A small image captioner, trained from scratch.
Model: encoder arch vit, encoder norm layernorm, encoder num experts 4, encoder layers 12, encoder width 160, decoder layers 12, decoder norm layernorm, decoder activation silu.
Training: muon at rate 0.038, batches of 64.
Data: trained on photos of plants and fungi (iNaturalist), 22605 training examples.
Rows from block 2 of the image encoder of a small image captioner, named by matrix and row number. Rows with one number belong to one neuron. Each number is 128 + 24 x the weight over its row's rms, rounded and kept within 0 to 255. All counts start at 0.
After each neuron's rows are labels from the 100 images, of 14976, where the neuron reaches its largest size: "colour at peak" is the nearest of a few named colours to the mean colour under the peak. Only what is clearly more common there than usual is listed. The data: photos of plants and fungi (iNaturalist). In brackets: how many of the 100, against the usual share in percent.
# gate: MLP gate (encoder.blocks.2.mlp.gate.weight, 480x160), inputs 0-79
# fc1: MLP up (encoder.blocks.2.mlp.fc1.weight, 480x160), inputs 0-79
# fc2: MLP down (encoder.blocks.2.mlp.fc2.weight, 160x480, transposed), outputs 0-79

gate.387 [111 115 134  75 133  89 125 112  97 184 117 137 109 138 131  96  95 178 151 155 140 105 132 137 148 113 140 106  74 131 187 122 112 122 135 152 112 123 129 151 132 104 112 108 131 140 105  87 115 118 118 101  99 128 109 156 160 130 112 107 140 115 105 127 129 132 112 132 137 124 165 164  92  94 121 172 121 112  96  68]
fc1.387 [119 128  86 108 100 110 175 165 141  92 102 127  97 127 114 116 146  80 127 134 147  88 161 139 125 145 117 143 122 152 109 119 141 128 143 117  98  90  90  85 148 134 125 118  95  98  72 120 134 121 179 140 125 167 117 119  97 140 137 145 131 117 170 176 148 125 152 150 122 110  90 112 158 122 151 117 155 104 176 127]
fc2.387 [144 168 119 156 167 166  87 114 137 104 128 130 167 114 121 179 120 121  89 106 101 161 117 145  85 114 157 143 170 120  82 122 110 124 128 116 152 138 133 119 129 143 132 135 108 111 138 137 121 167  88 138 163 119 119  90 106 114 139 153  81 141 142 112 131 152 167 105 152 128 113 102 144 180 129 152 111 108 148 128]
colour at peak: grey (99 vs 49.1)

gate.457 [123  82 120 129 125 119 111 121 140  90 125  99 140 114 140 157 156 100 145 121 121 108  99 139 127  83 129 144 114 151 111 141 125 142 135 124 161 143 122 108 104 110 122 102 144  83 140 153 161 136  97 115 176 157 202  94 133 128  86 102 153 157 155 148 144 151 142 102 127 116 137 147 141 117 100 129 116  97 126 119]
fc1.457 [144  91 121 118 135 144 121 146  87  87 114 164 149 179 104 111 115 153 115 115 125  95 131 112 155 121  82 141 163 136 103 107 114 138 109 115 111 152 172 149 144 152 175 121 123 137 150 167 147 111 118 138 108 155 120 112 152  85 118  99 124  69 144 119 128 110 106 150 156 120 128  88 136 130 103 142 112 132  99 118]
fc2.457 [142 149 137 106 117 101 108 149 118 133 159 111 140 103  78  92 166 132 120 164 130 154 136 145 138  83 146 120 114 139 136 149 185 104 115 157 123 118 109  63 120  91 117  85 141 143 159 100 104 131 113 115 156 146 162 140 124 182 122 150  95 137 134 126 126 143 111 119  91 117 131 111 142 154 141 155 155 105 122 147]
colour at peak: brown (71 vs 35.2)

gate.432 [151 142  89 121  97 104 141 130 177 110 112 117 144 117 137 134 130  93 126  92 109 170 101  98 131 133 133 119 109 128  77 153 139 129 102 142 156 127 168 154 153 124 137 166  82 144 113 115 126 110 145 113 147 111 127 126 123 113 147 128 144 132 112 144 150  63 147  94 144  86 114 162 166 134 161 185 109 147 155 101]
fc1.432 [ 96  79 146 142 178  99 126 105  92 137 159 124  89 159 125 122 127 176 103 147 136  68 164 154 141 150 135 126 117  92 150 140  88  84 140  94 151 145 141 156  96 106 137  90 170  83 115 129 120 151 148 136 132 147 117 120 152 109 120 137 124 142 136 116 134 121 119 135 107 106 176  77 122 137  77 147 153 113 128 120]
fc2.432 [141 140 117 150 158 114 116 101 110 138 125 140 122 139 145 127 138 144 124 144 132  71 169 161 163 145 159 131 115 100 155 139  92 137 146  83 153 135 101 164  75 107  89 116 165  93 100 121 115 154 124 128  81 159 123 105 137  92 150 126 138 107 148 116 153 131 106 144  97  90 166 127 112 143 103 127 147 126 120 122]
colour at peak: black (75 vs 3.5)

gate.63 [113 124 165 156  96  77 128 135  86 116 153 158 131 116 124 106 141 169 136 164 146 145 101 105 127 165 114 116 106 123 148 115 119 115 121  88 123 101 118 199  92 132 165 125 111 136 141 138 189 127 165 154 111 106 115 151  91 140 157  96 110 145 133 111 152 111 126 184 140  85 105 107 126 104 110 127 135 134 128 191]
fc1.63 [133 144 152 173 132 169 131 134 157 114 101 149 127 155 170 135 127  67 148 104 135 153 124 147 133 118 154 125 144  87  90 122 153 106 140 149 172 159 130  91 147 131 119 188 110  99 138 109 106 124 100 122 152 130 156 112 147 110  97 157 120 131  87  97 119 141 138 138 153 139 115 141 130 144 121 152 137  96 103  90]
fc2.63 [158 118 148 132 162 170 169 100 126 149  94 102 139 147 103 150 127 103 125  77 121 162 122 175 120 116 157 112 107 151 104 132 143 138 144 150 138 182 143  94 144 156 123 185 147 117 132 135  87 120 102  96 160 124 158 106 121 140 109 167 122 120  86 123  98 145 124 116 134 142 121 139 110 158 131 156 164 111 125  90]
colour at peak: grey (84 vs 49.1)

gate.156 [ 69 164 108 118 150 149  93  98 145  81 103 141 111 104 136  90 116 104  94  96 145 112 126  89 120 102 121 130 124 150 139  99 107 156 159 134 131 142 105 141 117 100 122 147 133 125 156 104 147 121 136 143 135  93 129 137  93 146 128  97 117 141  86 140 141 120 106 145 175 153 136 126 115 146 153 151  98  79 159 157]
fc1.156 [111 133  88 122 119  96 123 114 138 162 124 163  85 136  76 149 126 158 135 161 125 129 143 156 161 163 130 145 146 117  77 144 118 119 130 112 130 173 178 152 144 182 118 132 130 137 102 165 141 134 156 129  96 136 121 145 119 131  92 127 105  87 114 134 123 133 137 105 107 126 139 101 150 138  72 102 121 189 137  84]
fc2.156 [134 129 105 129 107  98 112 151 122 181 109 131 131 164 107 179 144 148 139 156 122 139 140 183 181 152 106 131 113  79 111 171 128 142 128 141 124 113 121 144 187 132 148 135 145 138 147 161 149 128 135 117  82 175  94 115 138 111 134 141 152 133 148 106 114 114 138 106  90 109 109 133 146 126 105 116 142 181 119  71]
colour at peak: grey (81 vs 49.1)

gate.310 [128  86 115 118 161 128 116 111 155 127 134  89 133 140 134 128 122 132 118  91 148 140  98 138 118 100  96 133 145 131 108 125 140 165 115 128 159 126 148 129 113 155 137 119 134 121 129 131  71 132 192 118 112 144  94 123 156  94 115 103 113 163 108 115 167 107 125 100 163 102 132 150 136 148 150  74 109 171 131 117]
fc1.310 [110 109 149 146 145 132 122  92 104 165 107  88 140 136 103 121  90 162 136  77 131 143 106 179 141 106 146 117 102 119 119 153 143 111 123 131 143 113 132  81 169 115 160 161 143 114 119 133  96  90 136  87 122 168  81 153 110 133  74  97 150 137 178  98 163 143 153 103 149 122 145 135 154 106 124 110 108 117 140 125]
fc2.310 [188 153 125  92  81 120 113 153 142  93  87 130 117 127 140 104 144 122 139 134 207 111 165  99 127 116 121 136 138 122 116  37 109 144 145 145 131 173 115 121 143 134 104 121  94 137 110 119 152 124 142 165 171 135 162  75 132 158  82 111 138 136 199 149 138 113 152 132 132 125 132 176 105  92 140 122 116 132  91 119]
colour at peak: brown (83 vs 35.2)

gate.285 [142 141  66 160 166 109  82 177  91 106 125 154 102 151 124 149 125 182 144 145 128 130  78 116 152 142 124  85 147 131  97 120 133  66 134 143 135 106 163 160  88 140 147 113 110 127 194 125 135 121 125 127 107 120 163 120 122 109 114 140 142 154 166  98  91  88 114 116 144 132  58 121 141 128 128  78  89 138 148 115]
fc1.285 [171 117  84 142 127 105 143 128 138  82 144 132 129 145 140 145 126 179 135  97 130 119 106 170 143 152 142 102 132 131 112 114  77  86 116 135 102 114 165 121 153 101 157 116 106 121 159 116 148 108 101 131 113 126 135 130 135 103 126 149 125 114 183 108 110 127 111 111 110 132 105 113 122 109  86  89  93 149 135  92]
fc2.285 [127 133 111 121 160 106 156 137 122 146 152 142 128 125 158 110  91  94 166 137  80 109 172 140  93 140 164 162 101 154 134 123 126 139 141 146  92 164 112 109 125 116 163 100 126 140 182 152 153 135 143 157 123 136 117 103 102 116 152  85 125 128 135 120 135 157 101 100  66 150 160 101 133 145 132 108 161  77 120 100]
colour at peak: cyan (72 vs 0.4)

gate.251 [124  91 101 138 130 109 143 154 142  92  98  92 156 135 129 114 101 166  83 149 119 141 136 121 130 117 145 134 131 160 148 159 121 137 139 109 156 138  92 136 116 143  94 160 139  92 139 119 111 114 164 152 132 141 132 119 172 110 124 112  95  93 148 134 177  95 113 128 101 114 111 117 132 148 130 132 124  99 133 175]
fc1.251 [104 124  87 130 181 121 147 135 124  94 101 145 155  94 191 110 156 156 101 148 115 106 126 108 101 120 165 116 109 144  93 115  63 109 109 127 102 140 130 150  99 192 148 153 135 124 154 178  96 132 147 106 139 132  82 151 113 129 117 136 134 123 147 115 154 129 146 113 140 141  91 137 126  99 120 124 123  91 119 156]
fc2.251 [117 123 165 156 132 108 147 159 135 125 131 128 148 105 157 174  87  90 129  65 143 156 136 116 121 107 118 125 108  85 137 122 174 135 160  95 142 171 141 154 124 154  94 131 118 171 124 108 100 151  92 124 138 148  76 145 131 125 127 117 131 115 101 116 126 127 160 140 132 123 127 132 136 128 121 110 161 123 172  93]
colour at peak: cyan (59 vs 0.4)

gate.192 [133 117 151  97 127 100 134 145 136 139 116 110 134  89  91 174 133 129  92  73 114 152 172 104 135 143  97  80 108 162 143 116 137 108 103 119 111  75 121 128 171 138 152 136 106 117 151 120  99 111 134 109 119 143 116  98 142 134 128 103 102 115 156 102 152 128 103 109 119 108 123 152  98 113 112 171 134 130  91 131]
fc1.192 [126 107 112 136  92 116 137 123 144 119 159 115 102 142 140 115  89 100 157 121 136 173 102 132 131 140 194 145 120 124 125 140 136 113 124 122 131 118 128 131 110 123 111 104 144 113 117 112 143 107 128 118 131 119 169 109  91 153 118 170 148 166 119 152 121 135 140 137 174 142 133 111 139 124 132 120 166 136 173 105]
fc2.192 [139  90 104 154 121 116 145 129 108 154 151 112 112 167  92 136 110 125 157 160 120 146 105 150 116 130 184 148 102 126  79 162 116 136 164 104 117 136 118 153  63 150 132 117 124 131 121 148 133 145 152  92 155 109 120 119  85  84 161 140 149 158  86 149  96 104 145 132 173 175 107  96 124 140 132 151 156 118 179 113]
colour at peak: grey (89 vs 49.1)

gate.77 [120 158 100 119 140 161 113 151 143 131 109 109 124 136 113 122 123 150 146  81 162 142 108 107 118 151  93 113 115  95 127 143 113 116 130 124 142 139 154  80 102 137 112 121 112 152 133  93 113  94 153 100 132 116 123  77 112 122 117 143 160 160 145 146 165  89 147 153 110 120 117 143  91 131 128 158 182  94 132  62]
fc1.77 [105 157 112 108 135 150  95 148 158 133 133 150 109 149 175 135 102 106 120  75 122 134  97 125 115 127  96 118  94 126 132 127 137 121 126 148 113 150 130  96  92 135 113 134 133 129 124 128 133 102 129 148 117 149 164 110 111 159 109 134 151 129 129 122 139 107 150 211 147 111 124 171  85 138 140 134 155 109 169 121]
fc2.77 [185 100 143  96 142 152 131 153 166 111 126 151  87  98 160 101 125 125 138 109  95  96 116 119 125  97 101  93 139  99  91 121 156 104 106 112 154 115 160 127 134 130 138 135 168 105 156 117 148 145  92 128 124 120 116  90 128 161 115 118 127 101 175  93 147 153 132 161 130 151 142 125  97 131 108 117  84 149  80 121]
colour at peak: grey (93 vs 49.1)

gate.60 [114 135 170 167 107 110 156 134 122 118 125 141 107 117 125 158 125 126 129 132 141 141 169 119 161 111 156 156 108 150 145 130 195 113 145  82 122 119  87 126 136 161 151 155 118 136 109 126 101 112 173  67 160 118 144  79 101 146 140 131 154 143 119 130 134  87 108 154  97 139 117 147 167 131 127 115 155  82 139 102]
fc1.60 [137 103 146 115 140 101 131 144 114  82 113 137 135  98 125 158 111 158 162 143 125 141 125  98 109 135  78 105 126 152 146  70  86 176 115 173 147 128 125 127 110  67 106 137 148 102 123 114 112 161  84 159  76 134 147 127 137 109 153 135 119 109 129 110 129 136 130 172 130 147 125 161 112  90 120 106  98 166 154  95]
fc2.60 [102 108 144 143 114 110  95 160 116 101 114 142 133 101 137 127 127 158 164 137 100 169  97  89 121 152  97 157 153 147 120 126 144 178  85 156 137 127 159 105 142  87 125 142 177 102 145  96 106  97 101 176 104  95 129 153 147 133 161 123 146 136 142 109 156 142 171 152 101 113 146 136 125 111 133 111  90 158 129  94]
colour at peak: pink (89 vs 3.7)

gate.423 [162 138 121  96 164 170 146 120  99 100 121 137 153 130 135 159 162 104  73 169 116 132 136 141 113 109  87 116 139  90 123 157 153 130 116 140 126 129 138  78 135 158 147 111  91 164 133 158 150 156 136 131 131 164 128 156 101 115 137 163  83 168 111 109 102 133 150 131 104 167 138 131 130 129 127 128 190 152 149 161]
fc1.423 [152 127 122 165  87 119 105 108 129 160 159 123 128 133  75 118 111 137 189  79 152 111 117 125 130  96 125 156 101 140 104 101 118 158 150 121 104 125 122 156 127 138 107 150 175 149 100 113 126  81 151 137 109 106 108 135 114 146 129 134 144 147 138 170 135 101  92 123 128 110 114 126 108 118 128 105 107 180 148  80]
fc2.423 [ 89 111 108 113 115 112 179 140 176  77 126 148 122 147 164 171  99 142  76 133 123 172 122 155 135 119 127 117 117 110 115 160 132 157 142 153 175 104 157 109 102 135 137 132 158 126 158 148 147 138 135 118 148 104 119 135 128 125  63 122 125 137 119 110 103 140 153 136 102 123 141 129  80 159  96 131 145  95 181 130]
colour at peak: black (35 vs 3.5)

gate.102 [143 140 127 138 117 140 111 124 120  87 105 138 165 134 105 133 134  92 111  84 124 152 133  95  90  90  92 140 110 149 191 152 155 136  76 130 154 123 132 169 102 105 135 110 146 119  79 153 126 133 111 108 120 104 157 148  74 141 121 109 118 179 140 151 181 167 126 107 104 156 103 103  88 118  97 140 150 133 140 151]
fc1.102 [107 133 109 124 114 121 143 152  80 138 119 105 142 159 136 131 110  91 149 132 122  99 117 101 122 100 145 127 115 118 162 129 153 137 104 166 111  67 148  78 106 110 106 119 120 139  98 145 133  88 136 124 116 138 120 106  91 149 121 135 132 207 159 152 139 119 131 109 106 101 132 154 100 123  87 115 110 103 147  90]
fc2.102 [121 142 141 135 103 125 139 147  92 170 158 104 113 100 180 161 159 144 120  99 121  99 127 133 159 180 141 107 102 105 116 134 125 158 123 153 115 104  84  83 149 109 131 136 141 156 181 116 152 132 154 117 100 133 101  92 119 134 177 114 111 110  98  95 120 139 115 164 144 123  84 163 118 151 144 134  91  99 147 139]
colour at peak: brown (69 vs 35.2)

gate.359 [135 160 101 136 155 126 141 139 130 175  91  79 166 166 123 128 134 151  96 108 125 162 108  87 177 119  69 151 124 127 139 121 170 102 120 164 109 102 120  67 135 119 130 144 116 156 132 107 117 161 130 131  97 154 118 124  94 116 104 111 107 130 105 174 134 155 154 136 120 134  84 151 102 149 112 105 121 168 103  78]
fc1.359 [146 165  77 108 149 118 138 130 145 153 111  77 118 178 121 153 132 135  88 126 126 158  98 103 171 133 102 177 139 126 162 127 143 113 135 165 121 113 120  67 149 111 128 144  97 145 110 132 118 143 128 131 107 146 113 133  85 144 118 113  95 130 104 163 130 152 133 122 123 116  89 139  92 152 106 113 126 146 112  89]
fc2.359 [163 161 116 131 108 128 151 107  97 143  98 118 120 135 125 112 135 143 148 115 141 141 154  95 119 174 179 110 156  99 116 138 124 154 123 148 162  99 120 136 123 130  99 117 126  93  91 169 112  92 124 142 209 128 101 110 150 134 105 130 157 123 127 161 149 114 184 127 117 134 111 108 199 132 130 187 106 119 130 175]
colour at peak: brown (89 vs 35.2)

gate.266 [129 144 112 159 130 156  85  97 172 114 119 129 146  93 118 124  98 156  94 166 142 158 130 152 137 103 152 114 121 134 142 131 127 157 115 183 174 130  92 128 129 128 139 143 147 120 112 142 138 140 125 110 141  94 130 115  83  87 162 107 167  82 196 122 172 168 150 124  94 163 142 142 119 101 116 126 129 130  80 131]
fc1.266 [125 127 135 103  85 141 173 153 103 131 163 145 110 143 118  89 135 117 160 116 151 128 113 103 126 154 105 140 119 109 134 126 143 115 125 128  88 113 205 115 128 111 106 125 114  90 136 128 148 125 172 160 115 139 123 129 156 151  81 139  92 139  78 123  99  82 164 134 159 122 126 116 135 155 123  84 132 118 171 113]
fc2.266 [127 140  90 105 139 131 117 107 161 121 147  96 156 121 101  84 136 160 108  95 121 151 112 138 107 133 131 110 140 148 151 112 137 167 126  97 116 149 121 143 122 103 148 122 140 142 107 121 145 111 161 163  98 170 164 103 105 114 154 122 109 123 138 161 117 113 124 127 102 168 119 171 155 117 152 105 181 127 149 178]
colour at peak: cyan (46 vs 0.4)

gate.458 [115  98 126 149  97  76 136 189 166 110 163 133 119  97 155 150 114 117 104 143 103 145 153 143 116 124 175 109 149 120 114 142 160 148 146 153 169 152 113 125 120 110 126 143 101  78 146 124 103 138 110 105 126  93 168 137 105 131 137 122 177 159 138 127  89 172 143 136 144 151 163 126 121  68 110 102 101 102 122 131]
fc1.458 [119  83 134 138 110  66 133 163 147 147 161 140 149 119 158 148 130 106 103 154 120 132 142 112 136 128 179  89 137 156 108 149 165 117 154 160 164 166 117 127  87 124 125 119 143  85 147 144  82 139 121 112 156 111 143 103 115 142 124 112 191 134 175 159  81 133 175 158 125 136 128 129 154  63 108  74  93 108 148 146]
fc2.458 [103 128 118 124 115  85 115 146 142 100 128 134  81 127 164 128 150 110 156 162 143 134 147 126 127 119 141 126 128 145 180 121 158 109 159 158 142 188 150 150 156 126 123 114 149 119 142 126 107 117 108 133 137  80 115 131 111 164  70  92 136 131  88 118 135 156  97 142 157 106 145 150 172 131 117 116 127 125  99 166]
colour at peak: pink (64 vs 3.7)

gate.462 [112 124 148 146  96  75 164 105 130  90 146 133 110 192 180 141 102 151 118 143 135 159 111  80 153 141 141 110 118 169 141 117 118 148 146 141 143 147  90 116 129  99 120 157  98 133 154 116 102 140 111 169 109 146  90 119 141 168 110 127 123 127 130 129 109  95 150 105 106 124 121 134 135 149 132  86 147 104 162 152]
fc1.462 [116 139 126 149 149  95 127 113 127 147 151  98  94 221 171 120 105 147 157 130 111 138 136 136 161  99 137 153 119 170 112 113 117 153 132 203 112 116 134 111  98  92 144 150 104 127 160 132 123 120 149 148 136 155 105 139 139 175 113 126 143 123 105 142 112 110 136  96 100  90 114 131 121 115 111 101 120 158 127 145]
fc2.462 [113  98 138 152 102 132 125 106 143 120 153 143 127  96 125 146 101 158  83 136 126 157 125 150 135 117 103 144 129 135 181 138 124 167 101 108 137 140 173 124 137  96 104 110  91 134 119 134 131 143 123 129 124 128 141 155 110 120 100 109  88 158 146 165 155 149  65 112  74 153 127 162 109 128 146 159 131 139 133 128]
colour at peak: cyan (27 vs 0.4)

gate.454 [108 160 100 124 135 131 113  81 121 113  78 101 112 149 123 118 104 157 157 119 135 124 142 119 172 137  68 102 114 107 107 155 134 119 156  75 126 103 151 148 130 114 161 151 125 122 177 133 105 123 123 150 143  84 111 142 195 163 154 122 160 139 111 103 166 121 129 132 138 105 152  97 128 140 129 144 151 151 128 154]
fc1.454 [126 109 146 132 146 125 145 176 133 164 158 154 102  85 130  87 164 107 133 120  97 104 151 125 124 149 166 180 140 140 139 105  80 170 106 170 141 134 139 146 128 129 113 138 145 152  88 160 155 147  91  86 109 116 130 131  62 113 117 143 123  90 179 134 100 127 120 140 114 172 112 125 129 140  91 116 109 137 155  94]
fc2.454 [135 159 120 119 126 127 117 114 117 154 112 129 139 153  91 151 102  63 117 100 115 109 131  79 137 144 105 158 181 122 141  97 110  88 112  98 100 136 110 112  87 139 145 105  79 100 115  70 124 169 116 135 146 103 153 121 136 108 105 167 144 153 117 148 121 115 135 163  91 120 116 118 136 155  99 135 129 152 144 174]
colour at peak: cyan (89 vs 0.4)

gate.169 [ 93  64 141 141 109 153  69 150 146 135 126 153 135 127 105 150 144 124 114  89 167  96 184 168 120 110 141 107 104 142 165 120 129 152 122  99 128  94 118 156 132 128 129 160 116 100 114 144 141 120 117 138 147 130 113 157  84 118 137 113  90 108 121 128 156 144 132 155 168 140 105 115 169 149 116 143 165 104 117 129]
fc1.169 [132 105 128 145 160 131 129 120 159 183 142  81 123 147 149 103 125 132 160  93 106 129 159 144 119 115  92 113 101 139 113 149 149 129 147 129  99 154 102  99  96 130  96 116 110 128 127 138  87 127  98 143 138 144 119 153 156 169 140 155 153  94 102 111 120 146 156 115 124  90 186 120 158 114 150 122  99 166 104 135]
fc2.169 [154 166 134 123 118 119 187 106 116 130 101  59 171 102 126 122 113 109 159 173 119 150  69 116 148 116 121 148 157 113 101 122 124 130 117 141 126 131 124  88 121 119 128 111 121 132 142 129 121 143 163 100 144 132 145 108 156 166 109 129 136 145 127 112 115 141 159 110 119 134 142 133  82 106 123 173  99 144 126 130]
colour at peak: black (32 vs 3.5)

gate.105 [135 127  97 178 102 119 157 134 188 120 106 112 110 109 129 150 114 124 140 125 166 136 132 117  70 170 101 125 131 115 128 135 128  75 139  66 179 152 138  80 133 135 106 140 132 147 157 126 130 111 123 133 103 132 127 124 119 125 111 109 156 177 112 130 153 125 118 168 118 117 140 144  93 129 141 107 128 105 113 171]
fc1.105 [151 118 107 153 112 116 142 137 182 142 107 113 117 120 132 165  96 112 137 128 163 147 138 110  85 149 110 117 103 119 133 137 127 106 149  73 180 148 129  81 153 118  85 119 110 114 176 134 108 122 114 126 107 133 116 109 123 127 110 108 178 193 121 146 144 131 139 174 111 133 131 146  99 139 152 110 146 108 130 167]
fc2.105 [113 144 105  94 103 116 114 147 138 125 112 153 103 122 127 112 125 116 133 171 154 176 125 133 108 205 102 141  97 101 140  93  91 121 121  92 172 151 147 143 165 140 161 113 149 118 155  99 133 137 151 122  95 146 138 152 112 187  98 131 128 154 141 151 141 146 114 150  91 128 105  91  69 133 150 128 140 119 136 175]
colour at peak: pink (34 vs 3.7)

gate.471 [116 133 124 150 192 109  96 131  81  77  70 117 133 129 138 149 125 118 161 116 149 124  90 126 122 177 124  98 105 120 137 124 154 144 136 101 151 141 140 198 117 183 102 152 132 113 152 114 145 162 201 137 143 152 122 102 130 115 129 142 142 123  83 121 157 117 178 117 150 112 131 100 111 121 143 118 112 153 126  99]
fc1.471 [125 126 122 150 186 135 122 171  76  75 126 141  94 150 148 164 102 100 162 107 147 127 111 115  98 156 136  93 108 100 150 101 141 106 141 103 152 147 148 193 109 169 112 145 134 160 138 104 150 141 183 141 155 130 125 115 137 117 159 121 153 142 121  86 133 136 164 127 164 113 103  83 124 149 139 128 124 129 118 120]
fc2.471 [115 145 136 123 128 131 139 140 147  90 146 135 118 150 133 137 131  99 179 116 137  94 134 141 106 135 136 164 116 142 136 117 117 152 144 102 127 191 130 128  84 147 145 131 133 131 163 145 139  97 134 115 102 116  88  89 148 147  88 108 120 136 145 176 107 129 145 168 178 139 148 155 141 115 144 177 114 157 142 115]
colour at peak: brown (77 vs 35.2)

gate.29 [ 85 153 144 139  77 118  66 118  89 129 135 110 103 173  91 128  90 188 130 164 169 146 125 146 128 147 119 141 149 110 108 126 138 131 138 120 166 130 142 118 144  87 153 181  89 146 106 135 151 144 174 118 121 131 108 119 155 135 151 143 116 133  92 128 157 103 110  79 134 139 140 134 128 128 152 128 153 123  91  99]
fc1.29 [143 139 138 123 102 140 111 113 132 120 113 108 125 109  97 140  92 176 139 107 153 160 122 151 123 121  99 130 141  93 103 149 150 115 177 124 183 131 187 138 139 112 116 143 106 133  83 113 137 129 170 127 145 148 124 112 128 134 124 116 140  88 109 147 184  87 123 102 157  92 155 168 123 137 184 131 155 125 103 131]
fc2.29 [155 115 145 140 132 109  98 178 160 171 152  76 132 126 103  97 100 140 175 124 135 137 133 155  95 108  92 152 119  94 137 133 186 139 165  73 113 154  90 115 118  77 136 129 145 141 124 152 153  84 124  82 135 148 126 114 132 139 123 124 110 160 117 149 112 107 108 116 147 113  90 144 121 148 156 124 113 122  94 121]
colour at peak: cyan (52 vs 0.4)

gate.51 [ 97 149 126 126 145 135 152 110 138  80 106 133 110 117 159 144 124 154 105 136 175 132 172 107 155 121 131 114 111 158 104 152 139  89 100 147 152 116 108 151 120 141 144  95 147 144  93 134 122 110 162 143 155 138  91  83 143 136 128 122 138 128 163 125 170 126 100 130 135 113 115  77 109 158 114 114 147 100 124 138]
fc1.51 [129 117  88 149 119 106 151 161  95 177 129 117 163 147  82 111 137 113 182 100 102 122 126 136 144 138 131 154 158 145 134 102 126 106 164 102 122 142 164 159 133 128 113 144 153 115 143 126 152 107  72 132 133 115 127 142  77 176  90 107 156 118 108 150 125 174 177 102  92 164 151 154 144 108  94 146  75 120 137 138]
fc2.51 [120 127  99 134 118 150 150 100  86 141  77 161 152  97  88 133  65 105 128 114 102 142 137 155 130 149 128 117 117 121  94  80 163 127 110 153 129  83 106 144 125 112 149 149 127 135 106 127  95 115 179 115 165 132 151 133 174 118 149 109 109  90  88 179 176 116 126 152 101 153 104 104 129 128 189 102 113 150 170 124]
colour at peak: cyan (54 vs 0.4); white (26 vs 0.9)

gate.17 [163 164  94  69 158 129 128  94 114 147 125 106 117 134 116 128 120 121 103 110  92  87 146 125 159 157  95 107 131 115  86 135 156 163 140 129 127 148 136 116 149 143 108 142 140 140 147  64 155 101 163 136 175 130 108 101 124 166  92 111 147  99 133  98 117 124 145 126 116 158 101 151 138 125 139 108 119 109 126 128]
fc1.17 [110 103 150 143 111 133 140 117 147 109 123 121  99 126 104 152 146 143 141 129 158 146 126 145  79 148 130 129 128 151 144 117 121  85 106 135 145 104 133 157 134  97 167 136 150 124 149 145 154 125 124 181 122 131 128 131 120  73 164 111 117 125 101 169 178 137 118 120 109 154 157 133  75 155 112  94 128 155 132 112]
fc2.17 [ 89 136 101 132  99 109 115 113 117 111 121  89 125 178 119 165  91 107 116 145 118 115 131 180 140 153 105 156 130  91 139 156 124 142 120 114 137 107 139 136 143 136 139 138 138 123 102 131 118  74 144 119 104 102 129 169 151 147 132 107  96 136 152 115  66 148 148  85 120 105 112 128 113 130  99 142 150 127 170 115]
colour at peak: pink (66 vs 3.7)

gate.281 [130 121  98 175 148 112 126 124  95  85 112 171 140 157 142 119 113 108 117 145 129  86 121 121 129 123  91 148 136 107  82 128 117 118 161 139 185 134 108 107  90  99 123 151 114 119  78 151 156 104 145 142 143 155 118 121 125  78 152 156 137 137  99 123 169 107 127 126 145 129 107 116  80 156 123 107 121  92 147 144]
fc1.281 [194 139 151 164 120 135 149 113  96 147 116 196 132 119 110 115 131  81 123 136 167 131  99  99 114 109 102 147 143 113 113 125 152 140 145 148 127 124 111 111  90  82 127 177 102 114 113 101 142 124 112 119 148 150 140 149 132 117  94 108 139  93 124 136 157 103 168  88 118 129 158 155 122 152 154 130 135 121 142 142]
fc2.281 [125 120 112 166 111 120 178 143 102 139 124 171 117 128 140 129 154  86 128 107 112 158 128 148 109 135 141 132 130 131 115 124 114 115 118 112 124 127 140 114 135 130 130 134 119 108 106 124  94 117 119 120 125 136  82 126 118 115 158 142 103 130 223 134  82  93  73 116  89 156  98 124 140 109 120  76 104 130 151 127]
colour at peak: pink (42 vs 3.7)

gate.124 [ 97 126 151 153 121 118 159 179 178 130 147 132  84 157 102 135 156 151  91 122 150 139 124 154 150 148 136  74 181  88 112 166 115 131 155 129  72 146 126 148  96 101 139 113 125 130 103 132 133 160 157 124 114 125 156  97 131 150 117 116 112 118 134 135 130 126 104 123 110 187 142 148 134 125 161 140 165 116 112 121]
fc1.124 [147 133 114 173 126 125 114 141 137 118 143 192 171  87 135 125 169 107 108 124 155 153 145 145 131 122 110 170 117 145 109 141 127 128 112 154 152 150 169  77 128 154  87 106 166 129 125  96 153 142 130 155 123 158 128 130 104 137 118 116 134 170 125 159 120 146 163 148 105 137 111 129 122 116 129 150 127 152 113 100]
fc2.124 [172  81 123 126 111 135  83 137  97 145 102 103 122 169 121 133 133  72 155 155 138 119 108 136  94 103 118 167  97 165 159 133 137 155 130 145 127 131 161 117 140 167  95 127 127 145 133 119 144  91 136 162 126 120 131 143  88 118 146 122 120 130 104 152 131 157 160 131 149 163 116  96 166 127 126 132 144 146 140 132]
colour at peak: black (45 vs 3.5)